{
  "conv_stem": true,
  "residual_init": "none",
  "optimizer": "cautious_adamw"
}
Rows from block 2, named by matrix and row number. Each number is 50 + 15 x the weight over its row's rms, rounded and kept within 0 to 99. All counts start at 0.
# fc2: MLP down (model.blocks.2.mlp.fc2.weight, 320x1280), inputs 1035-1079
fc2.36:54 53 77 56 37 47 43 46 28 60 32 59 81 44 39 64 53 54 45 61 40 77 38 48 49 60 79 53 47 40 31 50 40 55 45 41 52 71 46 08 35 52 64 26 64
fc2.37:64 22 63 60 46 38 52 54 26 52 23 49 26 36 51 30 56 47 37 53 37 48 50 68 65 57 59 73 42 38 71 60 47 51 51 51 40 49 40 46 68 38 35 15 57
fc2.38:69 66 28 44 44 81 35 61 42 71 49 35 50 34 48 90 44 42 45 72 24 63 82 46 57 34 62 53 42 59 70 65 50 32 79 25 31 41 27 67 71 71 56 38 67
fc2.39:26 50 52 48 50 46 51 47 78 43 72 45 40 71 58 45 60 37 73 29 58 47 55 34 44 33 66 81 54 54 51 47 29 39 15 69 69 43 53 76 53 42 52 74 32
fc2.40:51 43 66 40 34 31 34 46 44 53 47 53 64 26 42 55 56 44 56 56 39 63 74 68 59 59 63 62 25 44 37 68 43 47 60 47 35 61 48 18 54 37 93 44 75
fc2.41:42 46 70 74 47 53 33 54 36 60 30 66 36 42 76 33 63 67 37 37 34 37 42 62 47 75 45 43 15 65 29 59 54 77 43 76 47 39 46 30 43 34 34 28 35
fc2.42:62 29 59 52 21 42 28 54 01 77 51 54 59 41 80 61 62 71 32 66 71 60 68 40 26 62 59 46 24 28 58 58 67 47 52 43 38 41 54 24 43 50 52 39 68
fc2.43:69 50 54 49 52 24 56 48 17 51 29 54 52 64 40 54 50 58 35 54 46 41 39 29 40 63 64 55 51 36 43 48 55 47 32 46 36 24 41 63 50 59 49 38 45
fc2.44:33 40 54 53 56 79 52 50 33 70 50 81 39 24 77 47 39 32 39 46 61 71 67 55 42 54 39 31 42 66 79 49 56 57 62 47 51 25 58 52 69 75 61 66 89
fc2.45:60 43 22 47 80 58 49 39 31 49 72 58 42 23 65 19 31 61 46 26 43 42 66 44 46 61 36 37 24 64 75 30 40 52 39 61 60 39 32 57 42 59 43 60 56
fc2.46:40 53 52 46 50 63 47 53 35 46 54 66 28 64 27 61 43 61 65 45 55 77 51 43 62 66 40 14 62 56 34 62 36 54 62 25 48 32 20 33 63 40 44 63 46
fc2.47:38 34 46 50 50 51 52 69 50 44 22 55 42 67 66 23 46 23 66 55 20 36 46 48 58 57 57 49 54 32 58 58 63 70 51 70 41 73 46 70 67 50 27 12 50
fc2.48:37 46 75 39 58 41 45 37 85 37 50 39 46 59 30 51 32 36 41 78 91 71 58 62 49 73 60 45 62 50 30 67 74 50 62 45 60 75 30 40 62 20 42 46 51
fc2.49:33 65 31 57 58 27 72 57 66 36 39 43 55 57 59 32 65 42 43 56 25 18 42 42 66 29 54 70 57 67 46 56 56 54 39 37 48 53 38 58 58 58 49 46 67
fc2.50:12 62 77 56 35 61 20 42 86 10 35 44 21 70 65 38 79 09 77 38 41 48 44 62 52 41 71 47 51 59 27 47 48 78 41 73 46 65 60 53 78 36 52 49 52
fc2.51:60 36 33 40 67 63 66 43 50 64 60 36 71 60 53 81 45 96 36 94 39 15 37 53 20 42 34 53 68 46 53 31 37 44 44 31 33 49 53 74 44 54 23 52 43
fc2.52:59 25 48 09 45 60 67 65 53 45 52 41 21 82 56 60 53 20 58 66 43 48 62 52 72 35 58 32 82 51 45 77 38 51 50 57 53 23 53 48 90 89 53 46 61
fc2.53:47 52 25 46 36 60 72 53 56 48 31 53 30 55 50 54 33 40 68 53 45 60 61 31 78 25 43 34 72 87 86 53 33 34 58 54 53 47 43 99 65 51 51 45 49
fc2.54:47 44 45 47 72 66 65 60 32 54 48 67 47 71 49 38 58 54 54 43 51 66 34 36 67 48 24 47 50 51 57 44 62 64 63 54 49 26 39 72 31 61 48 79 16
fc2.55:68 48 64 55 51 52 54 47 46 78 41 42 71 24 56 53 28 46 32 53 67 48 56 73 24 66 41 52 46 40 40 30 59 33 63 33 38 87 65 28 21 46 28 07 61
fc2.56:46 69 30 52 68 53 49 60 28 81 43 57 68 31 36 44 44 51 52 56 37 40 57 39 37 30 37 28 42 52 95 54 36 40 52 76 58 38 72 59 39 46 53 45 99
fc2.57:48 47 49 59 41 41 39 56 24 91 43 42 62 54 43 59 53 49 42 56 28 38 50 48 47 08 51 73 61 56 84 53 44 35 33 47 64 29 58 68 61 54 54 57 88
fc2.58:58 32 49 54 52 39 56 72 50 59 54 51 49 53 60 65 51 41 56 70 38 50 52 58 39 19 57 66 47 54 82 69 40 43 47 36 34 34 37 60 39 52 67 57 74
fc2.59:57 55 33 67 54 43 25 74 39 43 19 78 45 50 41 38 68 55 17 49 47 34 41 56 40 43 35 30 21 69 48 59 41 59 71 57 36 28 33 62 52 51 54 29 58
fc2.60:50 63 46 74 33 45 53 49 58 60 26 42 75 63 44 47 41 52 54 56 44 60 47 30 48 09 57 90 47 50 61 59 32 35 50 52 77 30 47 65 60 55 71 33 75
fc2.61:37 53 56 79 47 41 39 63 50 39 42 43 45 85 40 37 62 35 42 34 53 58 24 60 44 44 56 53 49 46 55 62 59 65 36 55 39 08 45 51 65 40 44 33 53
fc2.62:35 57 35 46 45 50 40 73 56 43 47 52 27 71 63 51 49 23 55 37 42 57 37 56 51 14 50 69 56 55 84 83 39 49 53 84 57 44 55 68 69 58 52 61 64
fc2.63:67 55 51 84 51 51 70 44 26 30 81 82 31 52 22 52 50 55 49 30 40 52 83 25 53 48 66 73 52 56 24 58 45 50 51 40 31 76 29 46 60 31 64 49 42
fc2.64:47 53 66 33 52 55 53 32 28 69 20 68 45 48 26 53 69 37 32 68 40 62 52 53 49 38 64 64 57 48 60 82 59 49 45 31 44 38 38 65 56 51 42 37 82
fc2.65:43 58 75 39 54 58 66 58 43 78 50 33 80 25 54 65 35 61 45 62 50 39 50 59 45 40 58 55 38 28 32 44 76 36 42 27 45 68 55 41 52 63 58 51 71
fc2.66:66 46 50 44 66 31 19 67 32 55 55 60 63 29 43 39 42 68 47 42 42 53 47 36 23 43 48 22 64 47 56 44 42 45 67 47 38 44 42 46 31 51 38 50 54
fc2.67:56 31 70 53 56 47 63 47 23 60 59 66 74 51 49 68 47 62 29 63 57 51 56 63 40 63 69 55 40 33 22 36 30 38 63 19 38 51 57 28 45 66 55 16 55
fc2.68:57 45 21 48 57 42 68 59 49 56 33 51 64 56 61 34 28 52 45 50 35 61 45 52 28 76 59 58 77 38 50 23 70 71 23 48 22 49 42 58 37 62 50 26 20
fc2.69:60 32 43 68 59 24 43 38 48 62 27 55 56 29 47 45 46 43 35 64 41 51 31 28 59 41 62 68 47 49 61 44 69 61 53 44 50 39 42 79 48 49 66 27 80
fc2.70:51 67 64 34 52 58 70 42 58 45 51 68 51 40 53 50 27 53 51 37 50 41 80 57 64 43 30 31 52 49 39 46 63 62 63 34 46 34 27 62 33 42 53 52 40
fc2.71:43 48 60 28 34 98 46 43 36 29 64 70 36 33 54 44 35 47 48 54 66 70 67 50 73 58 60 25 53 41 19 59 46 67 65 37 38 63 30 48 69 62 61 49 44
fc2.72:27 33 48 50 65 49 46 30 28 34 41 55 57 72 47 24 68 59 73 55 41 55 33 42 61 73 64 48 43 51 47 39 32 80 39 75 48 59 38 72 34 51 49 37 47
fc2.73:57 30 52 58 69 61 39 62 44 52 38 69 48 16 55 69 49 60 37 43 61 53 67 48 07 69 36 36 29 57 50 59 43 37 67 58 72 53 29 26 55 40 24 59 66
fc2.74:52 63 88 41 70 63 35 37 50 64 40 38 72 26 41 50 78 89 35 44 70 31 71 37 37 51 58 32 49 58 59 65 50 42 58 40 30 27 56 43 60 49 67 46 51
fc2.75:32 41 35 63 67 60 29 63 42 88 69 62 32 46 59 42 80 54 63 25 45 54 13 42 38 46 40 59 64 58 38 63 42 60 43 54 38 58 62 39 53 38 58 92 32
fc2.76:58 38 62 48 25 70 36 40 81 49 53 45 56 65 30 47 33 48 32 36 62 57 56 29 65 65 64 72 50 40 38 34 42 79 41 37 76 62 39 55 50 40 60 53 46
fc2.77:64 49 33 49 75 08 33 47 45 34 21 63 65 50 36 46 32 39 39 23 35 40 31 55 31 39 34 93 39 44 52 48 74 56 25 63 69 71 72 25 40 64 52 36 62
fc2.78:45 67 62 82 28 44 68 51 22 76 73 63 33 81 53 35 45 35 54 43 41 65 46 56 89 41 29 46 71 31 28 78 63 58 55 57 45 58 56 22 75 49 50 59 54
fc2.79:43 53 65 64 55 58 52 77 57 50 58 40 30 61 58 50 58 00 48 61 47 32 53 62 53 40 72 64 49 41 77 64 44 48 56 46 50 48 49 41 86 59 46 23 39
fc2.80:45 61 49 49 35 87 61 52 59 41 68 59 41 49 48 58 41 53 65 31 76 63 53 56 45 55 55 42 41 29 33 72 40 44 79 59 59 57 33 43 72 73 51 58 71
fc2.81:32 49 46 57 47 58 50 78 36 96 54 44 26 54 33 49 55 61 51 36 48 58 70 34 34 47 34 78 24 52 67 65 55 37 47 69 56 52 50 42 57 57 49 69 59
fc2.82:65 37 78 47 42 40 73 61 36 61 33 38 60 66 42 79 42 45 32 74 52 49 50 43 52 35 53 39 50 25 54 43 57 53 67 38 34 48 53 43 53 63 75 09 70
fc2.83:47 61 54 55 35 60 71 60 14 71 68 53 51 43 50 48 39 36 41 57 33 52 76 60 46 15 45 62 47 41 53 47 36 56 78 39 40 48 58 54 88 53 45 45 65
fc2.84:46 62 77 45 52 44 48 32 27 33 32 45 83 34 61 33 50 73 50 48 67 39 41 49 69 78 56 65 70 33 58 42 73 53 33 54 39 27 47 55 50 43 29 47 55
fc2.85:47 43 63 47 60 79 72 33 62 47 81 35 21 55 74 58 25 37 76 43 66 34 68 42 55 55 47 43 68 64 74 62 42 69 72 49 50 77 49 71 49 30 42 58 48
fc2.86:50 39 37 62 55 40 30 48 43 49 42 53 48 26 34 39 48 62 39 51 53 73 54 44 47 42 60 67 46 43 30 63 45 66 40 59 48 52 71 24 40 36 51 86 47
fc2.87:34 71 41 75 32 64 44 71 48 42 55 59 18 75 59 43 52 22 72 58 51 61 35 55 58 48 19 45 46 56 40 67 26 32 63 62 43 36 54 45 56 30 31 80 30
fc2.88:42 56 26 59 30 48 47 62 53 67 29 45 31 51 45 66 50 23 40 65 21 52 48 40 50 17 48 58 31 56 96 71 49 41 45 61 26 47 31 60 62 44 68 46 73
fc2.89:34 61 44 62 44 54 59 49 39 51 58 49 22 43 23 71 53 44 59 41 38 43 55 35 57 62 40 29 62 59 63 56 44 71 64 55 29 29 47 60 62 49 31 83 41
fc2.90:63 39 54 80 59 44 61 73 40 50 26 56 64 50 49 70 62 51 33 61 67 49 61 62 50 38 59 48 40 56 46 63 42 59 54 38 43 13 60 46 49 41 69 40 44
fc2.91:55 66 56 55 32 83 79 65 39 49 42 54 11 36 49 82 29 40 23 72 38 46 63 34 56 26 52 25 44 50 50 69 45 39 52 27 67 50 46 83 72 72 35 56 63
fc2.92:56 66 41 36 59 59 57 27 82 23 68 50 49 36 42 74 53 61 43 61 52 66 40 36 64 65 42 24 57 54 41 20 53 44 66 16 48 63 42 56 48 51 53 55 38
fc2.93:63 13 51 46 51 26 34 38 26 64 53 42 68 27 53 38 63 62 40 55 66 40 50 65 43 73 62 71 39 42 52 44 70 24 37 48 54 73 64 24 48 43 40 35 77
fc2.94:49 41 46 85 52 39 46 62 38 52 61 44 54 61 59 42 58 37 49 48 45 56 21 48 67 44 43 42 55 33 47 63 50 42 34 53 44 25 04 24 49 52 51 50 52
fc2.95:30 49 35 54 48 42 18 73 74 24 27 50 29 57 67 36 37 42 50 55 44 54 28 61 38 53 33 49 44 62 73 71 26 56 54 74 46 47 31 35 73 43 52 33 49
fc2.96:46 57 72 27 60 54 35 43 91 16 69 50 50 73 43 58 55 48 78 50 58 55 47 36 55 88 55 49 40 48 31 36 63 49 57 43 56 67 64 49 52 22 48 45 15
fc2.97:43 38 63 31 55 62 59 70 80 30 52 49 71 61 60 71 49 39 67 50 49 41 51 79 62 51 79 62 57 48 70 47 37 33 68 40 54 34 49 51 63 50 54 17 70
fc2.98:50 68 53 49 57 85 66 44 32 72 55 48 72 25 34 79 41 82 47 40 81 55 68 36 55 68 28 57 39 35 51 58 30 47 74 00 68 77 56 53 48 50 32 48 49
fc2.99:27 45 64 59 58 17 35 52 55 60 20 48 44 53 57 29 56 20 69 21 67 66 33 49 42 49 57 55 48 77 67 65 36 70 18 74 44 28 41 38 58 39 26 29 34
fc2.100:51 48 57 56 68 42 43 69 41 69 26 42 50 38 53 26 64 52 41 53 42 51 43 60 40 30 56 76 42 48 67 55 63 43 43 51 52 39 33 36 53 58 42 78 75
fc2.101:32 52 73 77 55 40 21 43 62 63 66 39 47 56 54 61 49 57 46 56 69 71 44 54 44 75 51 41 41 31 24 53 44 51 34 50 64 53 51 32 54 44 66 41 45
fc2.102:49 52 55 27 49 49 44 41 44 38 24 31 42 63 49 29 58 35 72 46 42 32 26 46 78 57 50 78 57 71 37 47 58 66 25 66 64 48 47 48 58 74 50 46 23
fc2.103:50 34 75 32 48 24 54 65 52 56 64 55 53 44 44 60 35 61 43 53 69 68 60 45 32 22 41 44 37 41 34 53 51 28 65 27 56 50 76 39 38 67 69 78 73
fc2.104:50 66 25 51 36 25 45 43 06 98 43 38 57 55 58 37 71 48 57 37 22 64 47 48 51 37 32 84 61 68 49 64 33 37 33 50 54 30 57 51 57 77 23 52 75
fc2.105:58 37 41 48 83 80 35 45 51 29 68 62 72 44 60 57 41 48 52 30 75 48 49 57 43 86 50 59 36 40 54 26 61 51 69 41 88 71 83 58 13 41 43 53 63
fc2.106:72 62 43 40 66 45 67 41 34 67 61 59 79 16 44 49 45 71 45 44 50 33 57 38 35 52 41 17 46 37 81 20 51 58 56 42 43 64 58 73 19 43 33 44 61
fc2.107:51 45 55 28 65 45 35 58 59 76 74 50 29 29 40 50 55 34 57 25 77 47 53 42 50 52 57 73 25 50 38 58 30 32 66 31 82 60 70 50 72 33 56 86 56
fc2.108:37 36 52 53 40 54 44 48 55 29 45 46 58 48 73 48 51 36 59 46 46 54 69 52 60 55 36 35 50 51 63 62 22 85 59 39 64 54 34 64 74 44 57 29 48
fc2.109:56 60 28 42 74 71 65 69 50 43 49 59 59 16 45 48 43 61 38 52 54 35 54 47 23 46 46 29 38 76 96 51 51 28 72 56 58 37 47 76 40 54 64 37 75
fc2.110:69 64 25 43 66 51 58 41 45 54 31 52 47 37 39 42 27 59 48 42 23 37 55 52 35 35 40 30 60 70 75 44 63 44 60 65 47 36 41 56 35 41 55 13 40
fc2.111:55 68 41 50 43 41 34 52 56 74 63 70 49 66 48 33 54 43 42 33 57 67 49 38 50 60 31 37 15 55 42 97 43 79 66 67 56 44 59 20 49 45 62 46 21
fc2.112:45 58 52 65 67 46 27 28 78 45 70 29 56 59 33 42 58 73 43 45 43 66 29 47 55 80 72 72 40 61 28 59 62 48 52 47 57 82 37 43 16 47 49 46 38
fc2.113:36 48 35 44 62 21 54 47 51 68 43 60 12 63 59 50 38 29 46 71 42 49 34 43 32 38 43 49 29 88 83 62 81 31 45 39 50 41 56 69 43 50 40 57 80
fc2.114:84 56 71 41 65 30 47 25 69 37 62 44 67 52 55 40 40 82 54 55 49 58 27 50 21 89 64 62 36 39 31 28 53 34 21 56 69 76 53 40 16 34 61 61 25
fc2.115:39 60 38 60 55 44 33 49 17 66 56 28 49 44 27 55 52 61 46 47 55 62 45 64 37 28 77 69 46 53 58 64 41 30 61 44 53 41 61 36 74 36 45 49 74
fc2.116:43 51 63 68 55 69 50 58 34 60 26 34 21 69 40 37 58 25 67 50 63 53 66 58 59 41 69 64 58 44 68 51 37 56 38 85 47 74 56 68 59 44 72 84 54
fc2.117:52 54 58 46 26 28 51 33 26 42 23 45 72 64 51 54 32 49 54 75 30 59 72 52 61 43 53 67 86 47 53 37 54 18 31 29 63 52 61 57 55 62 53 22 42
fc2.118:19 40 54 75 59 76 40 42 58 24 45 42 32 50 40 17 65 39 75 22 20 54 49 46 54 61 45 46 51 68 42 62 53 88 64 87 20 43 36 28 26 37 51 41 36
fc2.119:56 27 68 57 38 31 38 44 78 30 39 31 57 74 48 52 54 26 57 50 70 65 65 44 70 60 85 56 46 40 38 66 70 58 50 57 62 49 33 43 60 30 66 53 56
fc2.120:64 26 41 46 75 39 50 52 74 29 48 48 69 57 35 38 42 66 37 62 55 29 35 37 40 67 41 43 35 57 35 16 64 42 40 36 65 61 29 51 41 56 41 47 35
fc2.121:66 45 34 51 35 69 40 47 32 75 32 76 44 11 66 36 38 23 53 58 45 71 63 75 60 51 32 41 54 48 99 63 54 26 72 44 48 43 53 58 63 50 38 37 94
fc2.122:60 61 68 46 39 62 39 47 41 83 82 35 56 40 46 78 68 46 35 52 48 51 57 26 45 55 47 69 52 62 55 47 42 55 61 34 58 48 68 50 66 35 53 99 62
fc2.123:26 20 44 58 43 42 29 49 69 24 34 40 53 60 57 40 53 46 61 52 56 54 67 62 48 79 31 45 45 50 39 40 52 74 48 53 56 61 56 45 33 34 40 23 39
fc2.124:61 49 60 35 26 26 43 71 02 69 49 31 44 49 64 53 55 44 40 77 13 51 63 27 59 07 55 74 39 50 78 61 30 34 32 38 51 47 56 39 49 35 65 47 94
fc2.125:56 52 56 44 55 60 34 34 99 26 53 46 44 54 23 43 42 58 32 22 74 63 65 48 34 80 63 65 60 36 49 14 68 65 45 54 75 70 54 56 40 42 46 49 28
fc2.126:50 72 52 54 43 37 33 29 65 65 53 45 38 51 55 36 43 57 70 60 59 56 53 45 48 24 39 71 39 45 49 57 43 46 44 67 57 59 59 48 76 44 77 65 62
fc2.127:43 53 44 48 48 60 66 72 62 59 43 47 29 60 59 53 20 22 42 49 52 39 43 44 41 18 44 52 76 74 85 59 43 43 57 58 59 41 71 90 58 32 33 59 54
fc2.128:54 62 23 50 32 69 60 64 19 57 90 36 35 37 32 47 41 62 63 46 59 46 44 48 52 29 57 57 58 70 53 53 34 48 64 53 62 37 43 58 66 56 80 73 56
fc2.129:57 45 69 41 53 65 52 51 58 05 06 41 39 50 53 67 39 56 44 68 53 51 56 44 47 78 83 35 57 45 28 42 59 39 62 54 45 53 50 60 61 52 51 01 57
fc2.130:34 50 53 52 49 43 67 55 57 47 64 60 52 63 39 24 81 41 45 33 56 57 24 49 59 57 56 34 47 34 24 49 56 57 29 53 62 43 44 48 53 58 30 66 38
fc2.131:58 66 74 51 37 45 44 40 76 17 70 40 49 71 39 60 69 46 41 49 52 63 51 32 72 67 74 46 63 46 14 56 43 45 50 43 40 72 37 49 53 26 69 47 39
fc2.132:50 55 53 34 42 46 82 61 37 60 76 71 48 20 49 61 53 47 45 50 50 83 63 53 60 21 35 27 85 83 55 57 39 74 99 33 30 45 38 68 62 74 43 61 49
fc2.133:70 44 44 43 51 58 51 51 58 38 25 52 45 31 50 44 29 68 30 74 69 54 52 76 37 61 63 51 54 35 47 24 70 36 44 46 65 61 76 39 38 47 50 22 57
fc2.134:35 38 63 29 30 83 54 39 72 38 56 36 71 35 45 70 62 38 66 57 81 66 41 69 77 72 67 65 75 44 20 43 44 32 54 36 79 79 54 46 75 54 43 41 54
fc2.135:48 81 31 57 44 43 75 52 24 42 54 53 19 66 53 27 65 59 69 31 56 45 36 49 58 30 43 30 59 60 38 42 62 67 44 82 42 19 53 82 80 70 28 70 37
fc2.136:62 41 65 44 42 27 52 52 43 48 67 58 54 74 52 33 68 50 29 50 78 47 38 66 62 59 51 42 65 36 38 35 41 47 31 42 35 40 42 43 36 48 25 56 23
fc2.137:58 68 37 25 62 63 77 71 57 78 61 75 44 55 67 96 48 35 39 50 68 49 65 50 69 18 46 49 41 48 57 58 30 42 58 09 51 47 64 75 80 68 72 73 63
fc2.138:63 62 44 41 55 63 42 44 77 49 28 58 36 39 62 64 23 37 61 54 64 25 60 58 46 38 38 47 45 44 68 64 58 30 61 46 55 48 61 66 66 40 58 41 55
fc2.139:29 30 65 62 52 45 43 29 65 39 29 31 36 73 47 37 73 32 80 53 34 36 34 58 66 65 61 58 54 50 28 54 51 89 47 66 40 42 48 39 17 58 44 54 34
fc2.140:34 59 80 53 46 45 52 45 11 73 56 53 79 50 58 65 70 55 51 60 28 53 48 64 63 63 54 31 45 37 27 50 38 55 41 45 50 77 71 43 49 68 44 43 70
fc2.141:59 63 90 47 74 58 61 21 73 20 62 54 83 66 20 54 64 82 59 54 55 35 41 45 36 82 45 40 50 51 05 39 74 45 43 60 43 51 57 74 20 55 44 61 36
fc2.142:37 61 50 44 40 45 71 54 48 34 46 62 54 83 61 44 70 36 46 62 31 32 42 57 54 46 60 57 61 53 55 51 36 45 40 27 40 50 70 46 33 48 48 46 50
fc2.143:36 33 89 70 53 41 51 50 57 36 34 54 53 49 42 51 38 81 25 39 39 50 24 35 20 65 30 67 41 52 56 45 72 71 32 64 71 56 25 29 52 53 68 28 50
fc2.144:56 54 85 49 55 39 54 35 78 34 65 32 47 72 37 63 73 65 78 51 63 54 54 60 54 70 74 74 54 49 26 25 58 61 46 36 64 67 55 38 36 52 51 57 23
fc2.145:43 51 27 45 52 94 84 55 40 49 46 56 34 39 68 57 49 24 66 67 35 19 63 37 65 36 55 20 67 56 75 39 57 46 43 45 48 45 56 86 50 72 36 60 46
fc2.146:77 46 38 65 38 73 42 39 22 63 52 70 33 26 67 31 53 50 32 34 27 48 63 60 48 42 33 59 47 56 63 59 60 37 74 60 51 49 42 68 60 57 55 52 33
fc2.147:45 48 47 34 21 46 68 49 60 83 78 44 53 54 61 42 53 30 70 63 54 52 34 29 53 16 47 88 59 61 55 62 58 57 38 64 50 47 74 57 68 72 62 65 44
fc2.148:49 25 41 41 77 70 72 55 83 49 79 31 69 81 56 58 31 57 36 66 31 52 54 63 56 65 37 57 40 45 50 41 51 48 30 55 58 61 46 56 42 59 39 49 28
fc2.149:43 31 60 43 19 41 44 55 32 46 33 35 58 40 56 17 41 45 43 25 37 38 46 66 62 37 37 46 51 42 83 52 52 85 43 71 43 56 31 57 76 44 41 24 43
fc2.150:54 46 57 69 56 36 30 50 24 65 65 47 57 14 50 27 54 73 39 58 65 45 47 40 28 72 53 38 24 33 19 46 57 56 73 46 81 37 49 32 44 37 57 34 70
fc2.151:54 54 31 38 63 59 71 43 68 29 73 49 55 52 53 46 44 78 56 16 59 34 43 29 65 64 53 35 44 48 33 15 58 55 44 47 62 59 48 79 70 53 43 65 33
fc2.152:51 50 49 43 42 41 54 56 39 59 61 58 40 46 49 60 52 52 42 43 63 48 44 15 22 13 52 31 59 56 62 68 41 30 49 37 58 50 40 42 50 36 48 98 58
fc2.153:46 51 41 57 49 66 46 43 44 58 46 46 48 39 40 35 66 35 66 42 42 60 50 51 35 66 44 72 37 46 74 49 75 77 30 84 72 73 45 61 63 57 48 46 53
fc2.154:59 31 50 49 38 65 36 51 37 71 49 34 47 38 53 33 48 52 37 42 71 62 76 68 39 39 47 38 43 34 66 79 54 43 55 52 28 63 48 21 57 47 67 41 39
fc2.155:35 45 55 42 33 59 62 58 68 51 46 67 13 45 61 84 33 29 55 73 52 46 69 72 61 40 51 51 53 59 92 62 36 39 62 43 41 57 49 59 73 53 51 24 73
fc2.156:58 52 40 57 33 58 45 67 57 45 50 60 18 55 37 59 45 46 35 60 66 53 74 48 55 57 46 24 39 43 33 78 39 51 98 55 22 29 27 39 64 48 52 34 43
fc2.157:29 59 42 52 61 55 46 40 56 28 61 44 25 58 43 39 88 53 62 46 59 53 36 26 45 77 54 28 39 60 62 42 38 99 41 62 54 47 29 51 30 33 56 51 24
fc2.158:56 43 73 45 26 55 47 50 72 46 54 47 25 71 51 66 38 39 53 63 43 54 49 71 60 31 83 40 49 38 64 69 50 25 49 43 52 66 62 43 61 33 79 46 60
fc2.159:43 44 44 59 65 43 49 42 63 43 35 39 49 65 41 46 63 43 55 46 31 42 45 61 66 43 57 52 62 41 46 61 68 61 28 53 50 61 56 41 66 59 71 38 54
fc2.160:45 37 49 29 27 81 55 59 31 75 69 32 27 73 53 68 41 21 72 47 28 66 31 58 76 36 62 64 66 54 55 43 57 59 56 54 27 61 45 55 93 56 61 58 61
fc2.161:71 19 56 38 56 52 47 68 94 26 38 46 79 52 58 56 49 80 58 61 51 47 65 51 52 85 63 43 54 36 48 36 65 44 39 27 50 53 51 58 46 50 44 16 55
fc2.162:82 25 51 59 49 65 61 53 47 69 77 66 59 10 43 78 34 78 41 69 68 53 58 49 51 69 49 17 24 41 60 54 65 39 92 39 33 60 48 53 41 64 42 52 64
fc2.163:59 61 52 51 57 43 58 65 65 48 19 67 39 42 55 66 45 64 53 60 41 24 52 42 35 38 46 46 59 64 64 61 51 46 55 58 45 50 41 77 46 46 60 32 46
fc2.164:76 54 64 49 34 46 48 67 33 52 30 54 67 41 44 65 12 70 08 63 64 57 62 64 24 39 67 69 48 44 52 55 37 15 45 26 64 54 58 33 52 52 49 46 73
fc2.165:53 52 57 59 47 36 31 50 21 48 61 48 52 69 56 38 66 80 49 22 46 50 32 77 49 48 48 61 26 31 14 20 52 50 41 23 71 52 59 32 28 39 42 55 55
fc2.166:40 61 50 40 26 75 73 45 50 50 49 38 50 81 48 39 60 27 79 52 38 42 51 42 97 53 53 74 78 48 41 56 57 60 42 36 55 40 36 60 65 57 53 52 35
fc2.167:53 54 39 36 47 26 56 37 43 54 53 49 59 50 45 50 77 60 56 54 75 53 36 51 34 49 33 42 54 49 52 32 46 51 50 67 35 46 68 54 31 58 34 67 79
fc2.168:52 57 56 34 84 45 69 34 52 31 42 43 53 50 55 82 35 57 35 52 64 26 42 37 38 28 50 48 57 55 52 46 53 42 52 38 61 49 57 51 60 50 58 78 77
fc2.169:35 51 64 40 37 34 51 56 54 68 13 64 39 76 46 22 84 20 88 25 34 49 32 45 82 48 67 60 53 53 69 53 55 79 18 60 44 42 25 42 55 36 50 33 31
fc2.170:75 32 50 45 61 73 61 38 91 15 47 48 55 27 47 66 52 83 51 52 44 60 67 63 58 54 65 47 49 39 60 24 43 49 53 05 59 61 82 63 51 34 61 27 68
fc2.171:41 52 79 45 43 28 68 35 50 37 35 62 51 62 62 48 56 15 41 49 45 59 39 43 65 40 58 83 73 57 65 67 36 45 49 61 52 72 63 31 52 38 69 34 64
fc2.172:43 38 33 52 79 66 48 58 48 45 54 58 33 33 61 37 37 56 46 25 64 59 53 58 41 49 54 46 31 72 59 50 57 63 65 54 72 60 69 58 35 41 52 60 49
fc2.173:47 34 69 63 52 39 43 39 73 55 38 53 66 49 23 68 48 36 42 36 41 67 36 64 65 28 39 59 24 39 73 64 44 54 40 76 72 54 64 40 39 41 44 46 46
fc2.174:38 60 53 45 67 26 59 35 30 81 62 20 62 79 48 53 68 31 76 19 83 55 41 43 57 32 73 46 18 48 31 50 50 57 21 56 84 43 50 36 58 59 49 91 43
fc2.175:30 46 52 64 59 53 55 51 54 29 48 23 34 56 50 30 63 08 63 50 38 28 34 49 60 38 47 62 38 51 65 69 49 77 38 78 63 42 45 33 76 23 45 61 51
fc2.176:51 66 59 42 56 36 81 26 40 40 50 58 59 56 69 48 82 49 60 52 34 43 30 56 67 51 60 56 66 41 13 36 75 49 48 47 42 55 46 53 50 32 43 60 31
fc2.177:56 68 79 78 64 52 71 25 42 51 49 69 65 48 48 45 36 63 64 50 55 47 44 54 40 62 40 51 39 48 21 28 64 36 48 32 44 63 59 49 51 55 32 63 63
fc2.178:40 44 48 68 62 54 57 61 50 53 59 68 57 27 83 54 46 73 36 39 84 77 57 64 22 56 41 02 26 51 67 53 50 65 54 78 45 31 52 45 48 24 38 34 59
fc2.179:55 39 39 28 48 39 29 37 07 76 79 63 61 15 46 38 74 66 44 67 52 65 57 54 41 38 51 60 00 50 10 49 31 48 67 53 33 46 81 21 33 62 51 71 54
fc2.180:58 68 58 52 49 13 59 51 66 43 26 36 62 60 48 42 85 60 29 57 57 60 42 44 40 52 65 59 57 55 48 57 57 37 40 31 41 59 72 44 54 58 36 37 61